A small segmentation model, trained from scratch.
Training: normuon at rate 0.0048, 19600 steps.
Rows from block 5 of a small segmentation model, named by matrix and row number. Rows with one number belong to one channel. Each number is 50 + 10 x the weight over its row's rms, rounded and kept within 0 to 99. All counts start at 0.
After each channel's rows are labels from the 100 images, of 14976, where the channel reaches its highest value: "responds to" is what is common among them. Only what is clearly more common there than usual is listed. The data: aerial photos of the United States (SatlasPretrain).
# convs1: 3x3 conv (model.mid.2.convs.1.weight, 96x96x3x3, standardized in use, each kernel summed), inputs 0-95
# convs2: expand pointwise conv (model.mid.2.convs.2.weight, 192x96x1x1, standardized in use, transposed), outputs 0-63

convs1.95:54 47 60 67 47 49 47 52 69 45 43 73 56 65 39 63 62 66 58 50 65 61 52 49 45 48 52 48 58 45 61 56 58 40 61 49 53 59 61 52 49 55 75 32 56 59 47 53 45 35 40 41 32 49 33 40 29 43 40 64 44 34 38 30 55 29 34 51 41 43 63 44 57 44 39 55 49 43 63 59 43 44 42 46 57 57 46 49 47 50 46 57 61 54 44 49
convs2.95:56 48 57 36 66 60 49 65 50 67 35 57 46 41 60 60 51 66 56 58 35 57 52 53 67 38 33 41 55 28 53 48 45 63 73 64 54 52 44 46 55 56 47 56 56 52 39 48 41 57 37 75 73 43 48 36 44 53 41 63 43 51 38 48
responds to: building

convs1.71:45 58 32 49 51 54 43 51 46 76 50 37 56 63 68 61 39 37 51 55 53 55 24 46 37 57 58 43 46 50 54 59 47 47 61 42 45 49 52 44 63 35 43 79 42 47 46 39 65 50 33 62 46 45 41 54 69 55 40 51 69 54 51 47 48 53 64 34 38 59 54 61 48 52 48 42 36 47 52 46 60 31 55 49 62 50 51 35 40 55 45 49 48 41 72 50
convs2.71:50 29 49 53 44 48 51 59 46 43 51 51 46 53 34 48 54 43 59 51 46 54 52 62 18 47 49 53 50 49 44 57 28 41 56 52 48 51 64 52 49 49 60 50 50 54 46 49 87 23 49 47 49 32 55 52 37 51 55 52 53 53 47 49
responds to: crop field

convs1.73:65 63 31 38 51 59 60 37 76 63 66 45 38 39 43 48 42 52 48 34 57 35 57 61 32 59 36 50 53 55 44 47 43 37 35 55 46 73 51 60 59 47 45 67 40 52 46 56 50 53 43 53 54 48 33 68 44 59 49 53 38 67 46 53 44 38 59 61 46 35 52 58 55 45 64 61 56 56 50 46 37 50 51 46 47 51 41 63 53 27 54 44 41 53 59 43
convs2.73:50 48 49 53 50 37 50 30 21 47 49 99 45 52 33 49 49 46 50 49 50 48 49 74 37 52 51 51 49 55 66 63 90 47 46 39 49 49 56 57 49 42 43 50 51 50 47 51 44 63 53 47 47 66 48 51 53 55 44 38 50 64 55 70
responds to: crop field

convs1.7:42 47 43 41 56 56 49 38 25 55 55 39 56 48 54 47 46 24 39 43 40 40 57 56 41 55 48 53 53 64 44 21 43 45 44 43 49 32 31 43 56 47 45 66 48 50 53 48 59 61 60 54 72 60 57 64 56 61 72 63 59 43 63 54 65 36 62 37 55 56 63 57 50 42 43 45 47 43 37 39 51 54 55 57 49 57 53 43 50 58 57 55 29 60 58 51
convs2.7:45 50 38 59 49 36 60 49 57 45 53 50 53 61 48 44 54 45 49 55 71 58 64 57 42 64 61 61 45 29 60 49 41 65 36 40 48 48 23 54 53 51 51 43 43 28 46 53 55 50 67 50 53 54 57 59 63 48 35 35 45 45 73 37
responds to: building

convs1.89:61 60 45 28 46 28 43 49 62 67 58 32 49 34 49 53 48 66 45 41 50 21 57 48 48 45 64 53 61 49 52 57 37 45 60 53 47 47 60 60 33 43 54 69 63 34 54 36 57 39 43 58 63 53 43 65 52 64 35 53 65 49 51 44 31 58 52 46 53 49 34 55 50 64 34 56 58 45 47 62 44 66 50 53 52 45 50 49 43 48 50 42 46 49 65 55
convs2.89:50 40 50 50 46 79 50 58 20 50 53 52 48 52 72 49 50 48 58 42 48 47 50 48 56 55 50 52 49 55 46 76 52 46 51 44 50 50 45 60 49 48 55 50 50 49 44 51 50 44 51 50 49 54 50 52 48 53 43 44 52 38 42 42
responds to: crop field

convs1.79:44 54 36 73 39 42 58 34 63 58 57 51 54 53 63 41 50 41 30 47 61 72 44 46 55 52 44 45 62 56 42 60 47 36 50 39 65 51 56 59 52 57 43 46 39 55 64 42 61 47 47 38 49 41 38 53 39 47 60 49 41 72 42 70 60 47 61 56 42 61 49 60 47 52 56 56 36 42 54 39 34 33 43 26 56 62 51 74 55 44 43 51 37 51 51 45
convs2.79:49 43 50 50 50 37 50 55 67 49 51 33 50 51 73 50 51 49 61 46 50 50 50 33 52 52 50 51 49 50 29 64 40 49 52 43 49 49 55 69 48 50 61 50 49 50 39 51 46 55 51 49 50 60 10 51 49 66 51 52 52 55 52 28
responds to: crop field

convs1.23:48 51 56 29 52 27 45 59 44 76 50 33 37 61 51 44 66 55 49 52 40 29 61 50 62 55 57 35 57 49 52 55 60 43 47 49 30 56 61 61 72 61 40 46 53 53 38 47 51 47 54 56 52 57 55 62 29 56 46 33 56 46 56 59 40 64 56 61 54 56 53 47 29 44 38 42 55 49 53 57 56 48 33 60 66 42 46 60 49 56 40 39 49 56 52 34
convs2.23:49 50 50 50 48 58 50 33 66 52 51 48 36 51 35 49 51 49 45 68 51 51 50 68 53 43 50 51 48 53 16 43 55 50 51 57 49 49 59 24 48 51 52 50 50 49 44 51 48 28 50 49 49 41 31 51 49 60 52 55 51 55 53 67
responds to: crop field

convs1.75:49 53 49 55 47 45 54 55 74 68 44 72 60 70 55 66 55 68 63 55 54 69 53 64 33 48 55 47 52 35 61 62 36 28 55 54 55 61 60 41 48 44 52 50 38 39 50 50 61 54 34 52 39 53 28 62 53 40 38 39 40 36 42 47 59 40 52 41 42 36 57 60 52 48 47 50 46 53 62 52 49 41 53 46 45 42 50 44 43 52 41 62 61 34 32 44
convs2.75:58 63 67 45 42 47 39 50 53 40 47 41 52 48 53 62 49 40 67 42 52 59 45 59 58 49 50 43 68 42 56 47 29 51 41 59 63 57 64 49 54 68 59 60 56 64 41 36 45 39 44 49 45 48 50 46 43 51 73 48 46 61 49 47
responds to: building