Weights of a small segmentation model.
Model: 2.14M parameters, 48-pixel images, arch unet, norm groupnorm, activation silu.
Rows from block 3 of a small segmentation model, named by matrix and row number. Rows with one number belong to one channel. Each number is 128 + 24 x the weight over its row's rms, rounded and kept within 0 to 255. All counts start at 0. Numbers have three digits each. After the name is the row's rms in percent of the matrix's.
After each channel's rows are labels from the 100 images, of 14976, where the channel reaches its highest value: "responds to" is what is common among them. Only what is clearly more common there than usual is listed. The data: aerial photos of the United States (SatlasPretrain).
# convs1: 3x3 conv (model.mid.0.convs.1.weight, 96x96x3x3, standardized in use, each kernel summed), inputs 0-95
# convs2: expand pointwise conv (model.mid.0.convs.2.weight, 192x96x1x1, standardized in use, transposed), outputs 0-95

convs1.88 129:080054166104134135071118157130111140128132160104119136157136139127143148142110094104124140143131129112150124124145142152102108145147077168134109110116104119115122121108169140151098125115119137123156118123187130093129083157147122157111134096126129127143179132139154114142184098157128126095
convs2.88 118:108141126128128125119133089128128139132126146166158135035121157094129140123127128128132122130117097102129126177145118098132131101127129129137119129172130139127085168132123125115134128077092130128139129108124131132133142140130139130143129132091142066166122122113186159124114128129081094154
responds to: crop field

convs1.3 078:105131160115174187103153136102177153142149150129143125120125094099113120139119202122109079131150106150130138115120126105131133119114101094138098127125090201126124158104115112129151118100136161106153124142141102174143139113097108125146171138131129115119129094093154127113136096123101125125
convs2.3 092:116131164146129121145133111165081125169160142155125113151116124111166135143110158097184163098149105152141134122109128124116124121148121099154112135109136109130126108095136111143110140126162092188084163127148120112135156155138128095066104145125161124150115091106124105099129108154133124122
responds to: building

convs1.56 116:181101139118108124144150117126104125113089113128160124141127136091132132112103165122120144089131148140133109105144116202116127090126135147154105157125140169104092104084149102139110117096134119125093118141129141139163095142148135147141135129102102135111105118148147228101145125135116144150
convs2.56 105:106128129124147130121146158116129100121129129138091122174140148153130134125134129125120141143121171125147135117078145103134121136158128131111126129198129109118130144124118132090138136203160110128123127151135111133126099121095135133137151130083117094098144137136206126134087130127148128156
responds to: crop field

convs1.17 099:122114140115135104131148087077132159113088143121128107099151148118141094143173111121140081106139127131121127123149152118076166140118128118169141120137188116095142094139147123158110133121142096172132130107155103118130122159133120099167130181143136129093090140124115200105112110135113129145
convs2.17 113:117130129135144131178109148125130147129129145106138130107102088102126100120126130125124141071114084095137133120053143159132153142116131129129126127177133120125147100128123131124135143085125125125144127136089066118127117125114116123130126130141126139180128127122130126128119125131169157126
responds to: crop field

convs1.90 097:112076140136140105102087117090155159135104125177139098142150111159110178123122141154123105143099132132136133126167117173108066133120112112152118111095151145146110116105154131159096141110145132103100128149140137136116118114107151175125155127139095111137191122113093133129126168167135111093
convs2.90 123:140132129127132125158119118133132098127128137127150131074121111124127151142128128129127137107117144128123127107003166116132129097123122127132114128093124122125111155127139128133090119137153126121121129131099140128130141134161111129134108129134106139160132128104099157129204125129183088114
responds to: crop field

convs1.43 085:091141175120133180123135101122145112131138136121116098154126127087142130142130184109097124119145121120117114122114140145105072132108110114126166119153123141107106165114094141147129121164161183123186089113100105172125138154116137106139198101127115134114110129122153102129116080135141113139
convs2.43 105:128163179161134113155131132108089136148160150101120096127129137146170130132114129085161129114124139160129112104136137136099104114097146080140129127145142119168131141115141090136113118115143114183126173102127138105151124152129156096088116151155135120111109088122146114100126094157106118115
responds to: building

convs1.95 086:100125195124144157102121164124162163188137128146101141133132091125145132142113195124131123211161132125138140126135119117114094098118094130120098128110103128156114138081158144121157126132154147107115132127105138127150148094116109137087166101125109106129114108116110105110132100134101131102
convs2.95 085:105093160130105143070075103147108131154132126159157138164102191152155126107111130115129126119133124145117117128147087096082135129173140119166134098127149138180108170141147133148115125127113171183158136129151116126126142112146135124134133165132076158111089110150117118106144114136131145131
responds to: building

convs1.66 110:114153138121149116192158094135130145114165085098129171157093147146149139139157104130146146119123120129117143092110171124119075154181117131103130117115129125129183132114153116125141113089124125145119147072142076115150145136130133083121115088177115119106128128150124149140113126137095129096
convs2.66 103:116121129130115127207122177121129149130128131147132131085153113121122169136129131132124181136109161202132126075130134131134158077125118128134119126153130118127152166120129133125121140156183131126104128128156139124127149126167077126132133128161147163113142135115120143130123127128223114122
responds to: crop field

convs1.42 092:123117148107149099144099148096136129146099116112176126130158123169098104121128144121149098102095140136077107133097126156111138110126180130086122163132164141152102135119160088144113141101087117157115120152214110139106113106140151127121137186124106148141114104105138134135139151144135133107
convs2.42 110:169119131126111141136137084144130160127125096119093138135168140144121133120135128126131185148129127133115130137163086109129125083141130126109133131143129142123168107132097125095098142140072144127135128149120166125119066131116049134144123127195111125106127127073145105128094130127115117149
responds to: crop field