Weights of a small segmentation model: 2.14M parameters, widths [96, 192, 192].
Rows from block 5, named by matrix and row number. Each number is 128 + 32 x the weight over its row's rms, rounded and kept within 0 to 255. All counts start at 0. Numbers have three digits each. After the name is the row's rms in percent of the matrix's.
# convs1: 3x3 conv (model.mid.2.convs.1.weight, 96x96x3x3, standardized in use), inputs 45-53, a 3x3 kernel for each
convs1.0 103:148136156150147167137144135131134132126143129103134125150113129127116118178164139088049115083117103125085130170153172107063092144123104096108120117083078117111108077087116130123115146106097132114129094112092140147128114125147179153155174173158
convs1.1 093:118114100162126135126107111135167138146144186114145163144116094120165117150159107104105110086059108125102168122098173131182144118124133093051113134112133158146075109104114127136117086112130152151136119101097127070121164169119204159170122115173
convs1.2 085:121095147169112118105083141144157100115142089141139130088103073134124139111095158113109109125057111116166092143147123050142175132132147127129074135108223111196158119112146115127096186217171184183149123157155108145211164136098141178183122112125
convs1.3 102:153176149152151096085134113136139139119153127145129142172145171154137133125184168132120160160134118144140123114141130143163172121151155131091092066084097113116122067167122166182161103146066105139168111066113120130136086076111124163144160173130
convs1.4 080:136153116118127162171165130158140092116133115084134102151092106143128133111122121103217175172101120105186133163166123113202110132230204150202179133128179104163132107173133144132132103119086210182162150067145180161172153104130140103183118099089
convs1.5 090:084113154163110151158130184151137154141132115139164155117133086145124122103085115171156083114130155085113161140145113144201156110162112106122085055116076110145162113144157064155170094148093129096122128059085091125083138166177123169139126145134
convs1.6 085:108119112130152114142116149112081057094132125144127136090081111129144140122085099171146170171096105174140195148055115119092103107068101100119128052085107096129133116183188091203123091153196161188160161163199185207238164168168109180145116177137
convs1.7 082:148130136107112135138132117138107090121122215105138156122150127101123109106140141147165149086120173151137157154113086137131160190173173125138135123104197128154207162147173141069153137113121113146164172159228141145226166176104119152167135129161
convs1.8 088:149122178113161113148121127119151134098102113085116080122105136131147132058111117148172055129129114183154087127231212166149173102191082113146099103152203139168152188202205099119167145179211158186100153116140215242148147111145150079057125130128
convs1.9 100:119123111131162136203209192188159193167147177142120152119121087115171155104115169120135143076054077120094105156153119165093155142133103112052110087042088119071116159082141135128176162175198171086156140111156138109136137176239113180220126136122
convs1.10 083:109121105128131108160123125135100087112127122116109158114104134102123140124100133198175136144126111211106204137172151109122122216119124162153146067148155183193131109162160113100132149129124141188178094098151132154161096089109149139153137110177
convs1.11 094:156126074106098144143146104170207131149156167145146128119127148098109117131093132127099160140087140143156130097084021048122035061108058127116097154139083144114108189174184135110076172103130200164158170176216164158187136166164098187161116118142
convs1.12 114:146094132113131175094117146142175181120152122022104099082116124174135160140141134111083096143135116170133131157108133110149145151130127108147123137173207132187194080125092114126115179123139171144145163181182148111123191161094185138173114086081
convs1.13 084:091121104103114101134106109135161134137155095146118109127151147103137107119123113112085106138113094164062059113099181041048101131109101066062096095094106118056133099099103178156093133067145089096119122148074085086123122168142092117164073095136
convs1.14 115:104100118120124157152197163075114086127150111194140127112129141125097063062167109144126131128102148159109083141204154145141122140175121169144142158175144139123145212154136131105130088077116134156118147132160139144135129100124136145100146153076
convs1.15 107:129121142082124101107112078131123145119164195112079102102119129137111166129111160145115108066098071116098105111154156148226147117206184105182158065154130177199149203162105117115105173156143106102123125174144097129176121119118151084114128099171
convs1.16 118:092142169131110032098096136149104106107099149054205137131165115118193127165166134115096098140187155116133124105117191125191191087094192159133132150139136103119079116144119167162074136099110114122097185121157120121140146141136095150110130109147
convs1.17 095:154106149130173129138192121151050067102143084133173143168161132128158105121152183159081115136121110103133180130158103145122149176155204181094122150159105165170192186115150140130063100165160136104121117110090168083113124119131098123127144112100
convs1.18 102:125093086131107116126196143161163157201100155127179179171144134123068076198121153106142168121111135170121097154077144132137104182115131215203167187162203158076220083122138120099154104109164159154148125136157162189114161102092121134065093160140
convs1.19 106:094118088081093112184136158111158182085182137155144146172134129174166148166196106150107080174125165135130139129149094145128119148183181149136152210168146174174104136129108128081104129109089172129170177159154123127130159117071161168148090097167
convs1.20 082:114095133113134164177153193158175139151137082118101145126114125134093101107115132108100143134146108121138101140116157099137093115079091109185071093167090079091051116118115090123105104112102077143141074183167070072072106096085123111108068046171
convs1.21 106:151155186129151116119099127131154074171165065171134207177118130134114203114072169079095114137156101130154117128155143142211153084165132150161157146148133143183141039109110166109142136079067151113133171173095166132134108135131175098130153112152
convs1.22 088:132104126086148098165110137074106102133141146100149130105142129118143066163116123110103080164136120173153132126123140116130140133168169140144088087077097132112138071123047226157109109166147064102140153123168144103130144130109113134147100141135
convs1.23 120:137122137137117123161107140140059127082103106096112178079084119108227116168106111064099123192123131131179122130118154096125128156077136135124106141153150112118162146081167130109143095166185124121125135108140150142130102094101174154147145179146
convs1.24 098:172118210100125200134035172136103087086145184130167146116119124154108159087139102113164143176090127159093112144118143121105170096113158121122165118087186118133169107119200116156190143153120137131169148108080137148142122112091133089096146085089
convs1.25 086:146157129090115113084105102092102110076106118157118122143145159136105133123100110088098111044127037052076067156110123060192149072084094115079107158176075136176103113120052098097050139154109148116096096146117110152089129166123183186123151127096
convs1.26 096:145101185152146154131165152130148201161139083097087121153172161109141149162151119135103119128108149203171196130121161103084134127143161103124164169202168144086121138121149099175159190152178146174150089162092138121156158097093141115159073091063
convs1.27 100:157159105084169153156121093150181114125113102131135166184082105096192110152107131126107155199176221137122098133089118140162129127142123091155151208184148150113097124168132182160178121103137167152140154154143129140113149151213112095081119143104
convs1.28 113:158146122101085057155157138110192071175126159132182114106152089139077161133153112095118130154148142038122108125128113125162153078089113160133151157142140142118121107104167153175203068113160138173103129176123130169081165117131087112104160101124
convs1.29 084:147125104115135129104071098134135120135108122101091099128173164084123139090097093097170132177177100121103114153151146136184136121138133115099061121161072118137151135138152157133117151092117104098138172109049129089092129109091055163116095081087
convs1.30 098:088180114095139112125125069087196144163104164148080126132107131134106082107175180255156201090115057136120114097118127074096112147141141126168116082112084146201114173152167062129116158134140130121175132135130151123090093109106122138097132128069
convs1.31 098:124155150201165085155109164150128134157093126129209090142179156129137186116123090110115216131085145215145173125135154122109122102093080158146136118128098120142157137154201177099095179213157144150197153125121185128124112186136137098133097094142
convs1.32 086:082116171176129121110160255152127086107156175141130194095158167180151118137097124169154144110118145173138137142139133128123098139149146144086113167124189147135157165136152113158131199103099187125167126192127145122138128122132103081102118094118
convs1.33 086:145159137091164104136170128111093179075172167143155198124140206137132194124119126156137167168142113072143128118163122104141153134157123145120145159156172051149072125128167117164147098135102128163111147105147082130110134098104118096071131088094
convs1.34 100:154080181112103158156188117178143107194172161099115066106144149143116137093155095046126094109189108149111149125126150152145131132137145143153113172223214128158133110114097139176155134160078101133147138180176094184183125128122184147152105089073
convs1.35 107:127157059107067150075124152124178181130149100194132149137168095093173114100134137211207136201076167048148158126141119121171111126140106131171097113069106141150177089200095168100112132159170218165116148080128126152117080125135077123117119153131
convs1.36 118:155186111169129145032094139150173117081109118116075147128095169115157110170055106112141084128098160081083166137106113099096103190101107179130115138122158189112140187136085122180158167221059143139111123164156099127065136117156155144146123112108
convs1.37 110:149099105134120183155186178152146060068112072079103189181185156100144107132133088116189194073098121156156157147135110149138113152131076162180184130150130085157108158162157140128141148112098130116123102086147133134159110087124131137153150164136
convs1.38 105:102122096077047099164112047131125129143117071101062078137188199149155189079135101102113113158130095195125112130148146090107155077111171072101115126097090120074131145192211156159148148175205143113160139099119159171165126100100127150130176141115
convs1.39 084:118129114116173148128161147119151136145149096118113101131152115121153122141145122094108080100175059128115067162159124101145124119098098089158101125181059122122110068071114151141111064099104139110117129163108143165144068142131100125138089107150
convs1.40 109:102122075127125048123101133112025091137157195119087102080135097106058121058145093166162139140119096153132149111093106103140134132140098124117142120097115134126111094124110106174155107082103101090111125087163144096118100086171138132097076096120
convs1.41 078:121113115080130100121109124117144118160129069155155102132104121130138119133111087140126115120139132103114093154089088112172193121093201140081068190141138180137093092072099074074082127133117115143078124188146150152092162151099152177090139077133
convs1.42 103:075033114123129092159136165084151143180117089165152171136126131120103110104163160049111128162093105140133136126084071091123119198124121129114085166190090114112162131118189141183078102130177112158098112116130121131097144121132093132240101139060
convs1.43 113:137144151125150117099163175049170159079118159161090164175126076121100090166075143108128144120164184108138069133110110123103109081130134128145201190131093127086129044072140217176143128078168127110134138098086093136107130152081150152103081120117
convs1.44 099:111030091099101136167154116115121146070070114126174092090133097161123133138143124126112183113140133171114118129113121115123131174161125145132106102118128176138169208171207115061114164163147145126199068075082166153145120171120107106139128097168
convs1.45 108:175121079108079092104112069129106099117000118136132050142112106095102148142116093136134162122151159158179184132119093120087108127107153083105118100089094119103107150174167169111162195177155120140140139123134133094171096171120135156093116111140
convs1.46 109:103157129140090110150123073185108131188194144133162169148089118163112078122075104156143112153074102125148171100102114111101134137141156159097135158139135141121119120170076158111112109155124159133062142083103137114084062144108132202105146144138
convs1.47 113:054097143099149110149097093141183159165143155198092120142066103095196135123099136150131158177146132129104115040067107128104119165122160109185109117091117158116129133125116128117135189085148162138093156161102117115121136113176157118130117143106
convs1.48 113:081144254060116085121148116086151073167123107157150079049155089161139110166072060116126099196156207137193111133114124178168105124095134132109121122101135140134116130096143191100151187126127130150116119108140149137085139124080204143094113154155
convs1.49 097:139218065131165165112095088148106093124075154199139164157151143083136125117165131106133131075086146160124140103193108122104157146170139122134129159141115120188147105081139187105173166178170143192145104072129131135087154195128135175100086149132
convs1.50 090:134141127150154136079163142116119175105102090142113135099110159130169085094120144146135161200120150178112128171144073146158151118135105123130086122108124127086092138142128255189185167156206134131118131128053117146153131123078131172156116100110
convs1.51 093:125150152157126144182142152166126164156088126123145154170124139166153134147178183102181166131060084068127118123102169182155151204192187145161210089119158159165224085076202044066162072151139131088145156141131076217156106118115138144111188146142
convs1.52 100:113051093167092157132152132080094141132123080089124158136088137149139163132139139154160100135074120121144144139125191133131119105135176119156159102126182071125172119105168208071173098070102112135138133095185146124174109161172116136138125150138
convs1.53 090:097123131133149149118111106158121106105142133104106136142140136140113151121126089070155121079120101094092103061171098115154145093042109100105110107096107148094108136095142107040126093141115145172174134102120074087106055113126172114102073130118
convs1.54 100:118122131139034086177092158115107123085139125139109109205212137128111119161170108160201168078131102117158140094160148088108125102133159131100089125150115139096115140128149102109154139149125163096118128161102094129128102090115170123135172170112
convs1.55 105:101106078129175123110121089125119139149140105066158085112129107151124084127093123136137146160204139133117147158189097124169196096131075113098121091102119157166145190118115157116188079104086193133135083157127121089105122142099087183128185087094
convs1.56 107:071122106185101119124100108131088139103146119150134123128155078136128201168196172104135072096121121132170129098177147118184081145187175145143138138133179118123097097177091082182083121157184124122141130127117125103168112141144173166131105095112
convs1.57 111:149165235150141115097184104152151102142063134114135091143150141115134157118111151136176179169149144173133186175151170142149153168128109183177156165133173128093167141157098136100080158127156079143155085081070122105170134120121175111095153134141
convs1.58 100:134092124115118153179140180152163177135089113085116105151058195158162107176214140113135183144088104127081149109133177125164171100177146133110109113128168156149140176163066160096190000123151096158122135104177123131150090147107151126164141202154
convs1.59 097:144146175145178147129066136142141137135113111123088122154155162156157143133070117169134193080101078153123170175189105165121103067140130138168181095102132066124155122122146098066073255191181143159189098101086169162159144132127137095181102159112
convs1.60 095:093058098169201125212160171153117182129128182182119137186152172143105127125128165139163124097067110085088111095136114121135093200254173137116163198150155146152203064060082115118091104120100124147170108128158115143152157132123123143154113163159
convs1.61 117:077078140155120187115118150212109111118065146176103104141125199098151106125141138118115104137186138157146185129109202126122149113127107135146097201130102110126120134071092157120189093070213102197115118124137109141161143158139155129127106165138
convs1.62 098:090161159144035083178110139102107124116136064131100052111161132138103115097118125143090138112133141080115058162152150114061143133154145160139167073193139102114123157144155126111036117126172156129149058109125142073169132110126136147099148145127
convs1.63 093:127104111162142128153143126153149139137129043136107157133119111149117172109143132123100156108105114104094133137155124114103140124117123177151135157159139172170129175197178067113126009125122109140137116083173120122173140110196133146148165105143
convs1.64 093:178124114163136168087139117098098085113137145116134099165102109185111100131143132140143108090112088093075109112131170090102161159151126113215180148174132191118158161114081122108119147126143125147134138101138099144123144204207160131114100097100
convs1.65 099:175143107050125146119165131162132197124150115100149158079141095148108096178132152116080092128105155115158181123120104108133132136105125170129148168156168090166129111130104119158088139101086164113113138122139155181133170151159162170120165089112
convs1.66 092:143190144143116130161111147164098170128122130113122227141136111113165150128175111058118163119087131180195126129151161145137133098150111122171217146152179155148139129155166145126087113103116149162163103048113142093085146102128117171127132148101
convs1.67 088:092124130124143119129121115150135127141133119115093089132140130116122123140149074133154138101145155101103109086132158101142110128160092142146069107112068094059029128115093125134084123147112070112108091119136101107075068087112070092119046054090
convs1.68 098:105090165116128094116130152176182122130124182116142132079093116090130146097127068137156167062087061174100139119143138131186131123126166167200156068071159110115131087116134138147080119178093078161131147088102122131169166150142153124135149126162
convs1.69 106:064156161099196171150107135071111126175189153163141171148119117077066092099154151113110108153114115089119074158160127122207159087119082104097138129133159119164152089130133090134125142137062083151141148169143173151158122129106137206133177170168
convs1.70 096:122150084141100103172131147124107120148128136122171086130113093129118113120094134110111111150107135131117114168130163125194123091157133157138197140169175099158190185169214118074074081139168115127162137085161079192111140180115130086142136179153
convs1.71 095:140125116149142091127147057140136150102115152075103101105087108090128136093090110179210164166128099186169130114153126110143113121127154099102093050081112119059108117181205137077114225179151103103133106158115102135126108123129112138107107106122
convs1.72 122:077140131092108100069127160175209172161125218124094088109190118067143108158117164173069141156185167083150122121142109134124140125182121055089125145149183119144118125077146188123116066073136068109089182175126121164200103122125115152101094123132
convs1.73 104:138098059111155114173165172142166066147086174044139135135127162098109109180186125151113191128109127115109108141145082133136144156166091111120094139134170093097096141115100146085148170173113145152131111109147153115144164133132121130121102087138
convs1.74 109:103078131211194127196164218157142176237113223117082159117179091158161161115152209083105178145108145206131159163128127166156169176181164165145180172122137137168180096048102069073133184172131135140114103154132190136134115111117103099136148139114
convs1.75 081:103101128074101097129128097105135195106157127088111133130107131145138143103130121169166153116186181147128098127150142130147095154135150116054142102108065124111055101133143093164140096177135129067151059159126089105072136140144101137164105121150
convs1.76 112:136178179146138123160148099103153095150121106134108088109162113177156140116188090108114128157141117106103131078091059132150158152174167093138115160205155154102148136187153166156148084150153113087082145120128146149118137126139126120146092108146
convs1.77 103:147110204152168144135118090126082097152095090126138127130057123152155128133121138107142124149114122118151153126128129118123098112160207178137121168122137119143135059127154123094073153125210087122154102157116130133174097187172137086124126093125
convs1.78 115:130151141149133168160150109172141152151144063145129162125161104116169119061093117093172116126123105115141102155147211136137163119124154087162133085138157142131137115183153123142110106088047114142140137111090142146176072061101121101113114105109
convs1.79 119:195122103158140124122115128144164119142206138159155102068072120148101128160108152156064148141110185131184164107141115074155150129157083099111102157120140171079134122083114136091096089138138158111125091095160128144128188055110124152115098089110
convs1.80 101:164128148153172180212163159177132186076109086159160101122136134160134153065131127110118161158125128138132106149104136138141139136152183159132131159122077123134123130099163173091083107125142148157167134158101136160141163131126119126115129123130
convs1.81 110:141102116170063180099127116103169147081144083176065153098072103102087238145133117137152096099142131117168133108182150137142113116154087137093146122126091115163141147148102062145143164146119178146135078115119134120114145121106136121121127119132
convs1.82 089:113111133124128129108134103126157121116156148110146157121125116132125122098120144062084115118066080120103078126110132106095081051083086157140141132168129097058159149126150139119098118108087158098134076110052121125141158122121122182138111182196
convs1.83 123:149123152116189142086138030065121119055119095180160091110082179077155112074087144189146155118105139099120136093138148125151143139177114139078108143164183132126150152078171173115176130106126126112151092154141102144086186150159116114110140068104
convs1.84 095:154133101068121128130131132150143166081131133185133183170106138191144133182182182173153098084121088110127168098154154123103129136143132161145152094018123167165189218179156152101132110158135183164194120104128140146152161173148139093132119156164
convs1.85 086:094114152129096100116125127052102176129118095016109034150178145136118158084076152150105177118159137157140124168153134146103170137139108193116182204157190194164116159078130168155152117137108130135102147124085096108151143140125132177135104078122
convs1.86 084:147131125118121093113138121116128104085073122127087123131123093144095115157093115182069095169107123124129152187147130123114112107111091136079113087096091102115118079096097122115113066109146183140108086114061109139112086067126062095096072048059
convs1.87 107:211146080103102111077151145128190088176126135158195073149109149175144180155097144135167065129133162136171202144168118140152108119131126121080107152146121072099092119141075127114155111116107154160095104108136129152158136165159183116082098103131
convs1.88 092:112101156099118125204165121152090126109146115177102142067170122102129099164192173189131193125127109074118149107118138159147132205141131160163160105167152180170165169086146074110119170104134134082118071114143119148148131133138147118144094103148
convs1.89 101:094111054094174118126038110161098105126126102169149175090134097136067144099094077115148126138132195154116134138133108126081073107107110122112101129118073133125131156137168146147131111153123157140151171188152122128136186172168137146114108086073
convs1.90 098:140177097113070111067130181133163184101168104043142129054190151129198166155109190125163100120186121103129139126128134163159164126116128129143162103195169141136125090142134141186106175132107088124147123085161136075089105139162152141152126087109
convs1.91 105:078114090187120130126065108191225108152130175139114091127097159120182111128179154145138143122164132108125101139140156177140144127118126146122159101113145143119096073043146126128145156130136078090139077098093130108119087136147133171108117146144
convs1.92 100:141153095115060122114090144117110117158162174132205159102141121129155168150129187143125142093115153144082092154134149167160158138107132115106110150162203130128118158119055099166176131178140116131096099183126153166134132162152150125107184128119
convs1.93 101:067103157127169159085127130124066121079149125155116110149094120145113088125148116139127085129105127097112091115140096115115105152189168127133095144130130178154189110175106152089069141092139119196138149116111104121154140149206173118143139110115
convs1.94 100:033113106121122110105100147165076126131109143154082099160123133078129126108139111138148110118103151138124168116130116106157160148149081109083114129150133122112095189133154139141117111105173140119063122146152113120148126179120165160187144109112
convs1.95 092:146164145139164130119116156142122104185101111147098097147125130147173141131063134128157117092084118141101147040130098105135141108127068094091121085087132154131124147167087059136095114110111117145100074148093093059080088132103095162171146093149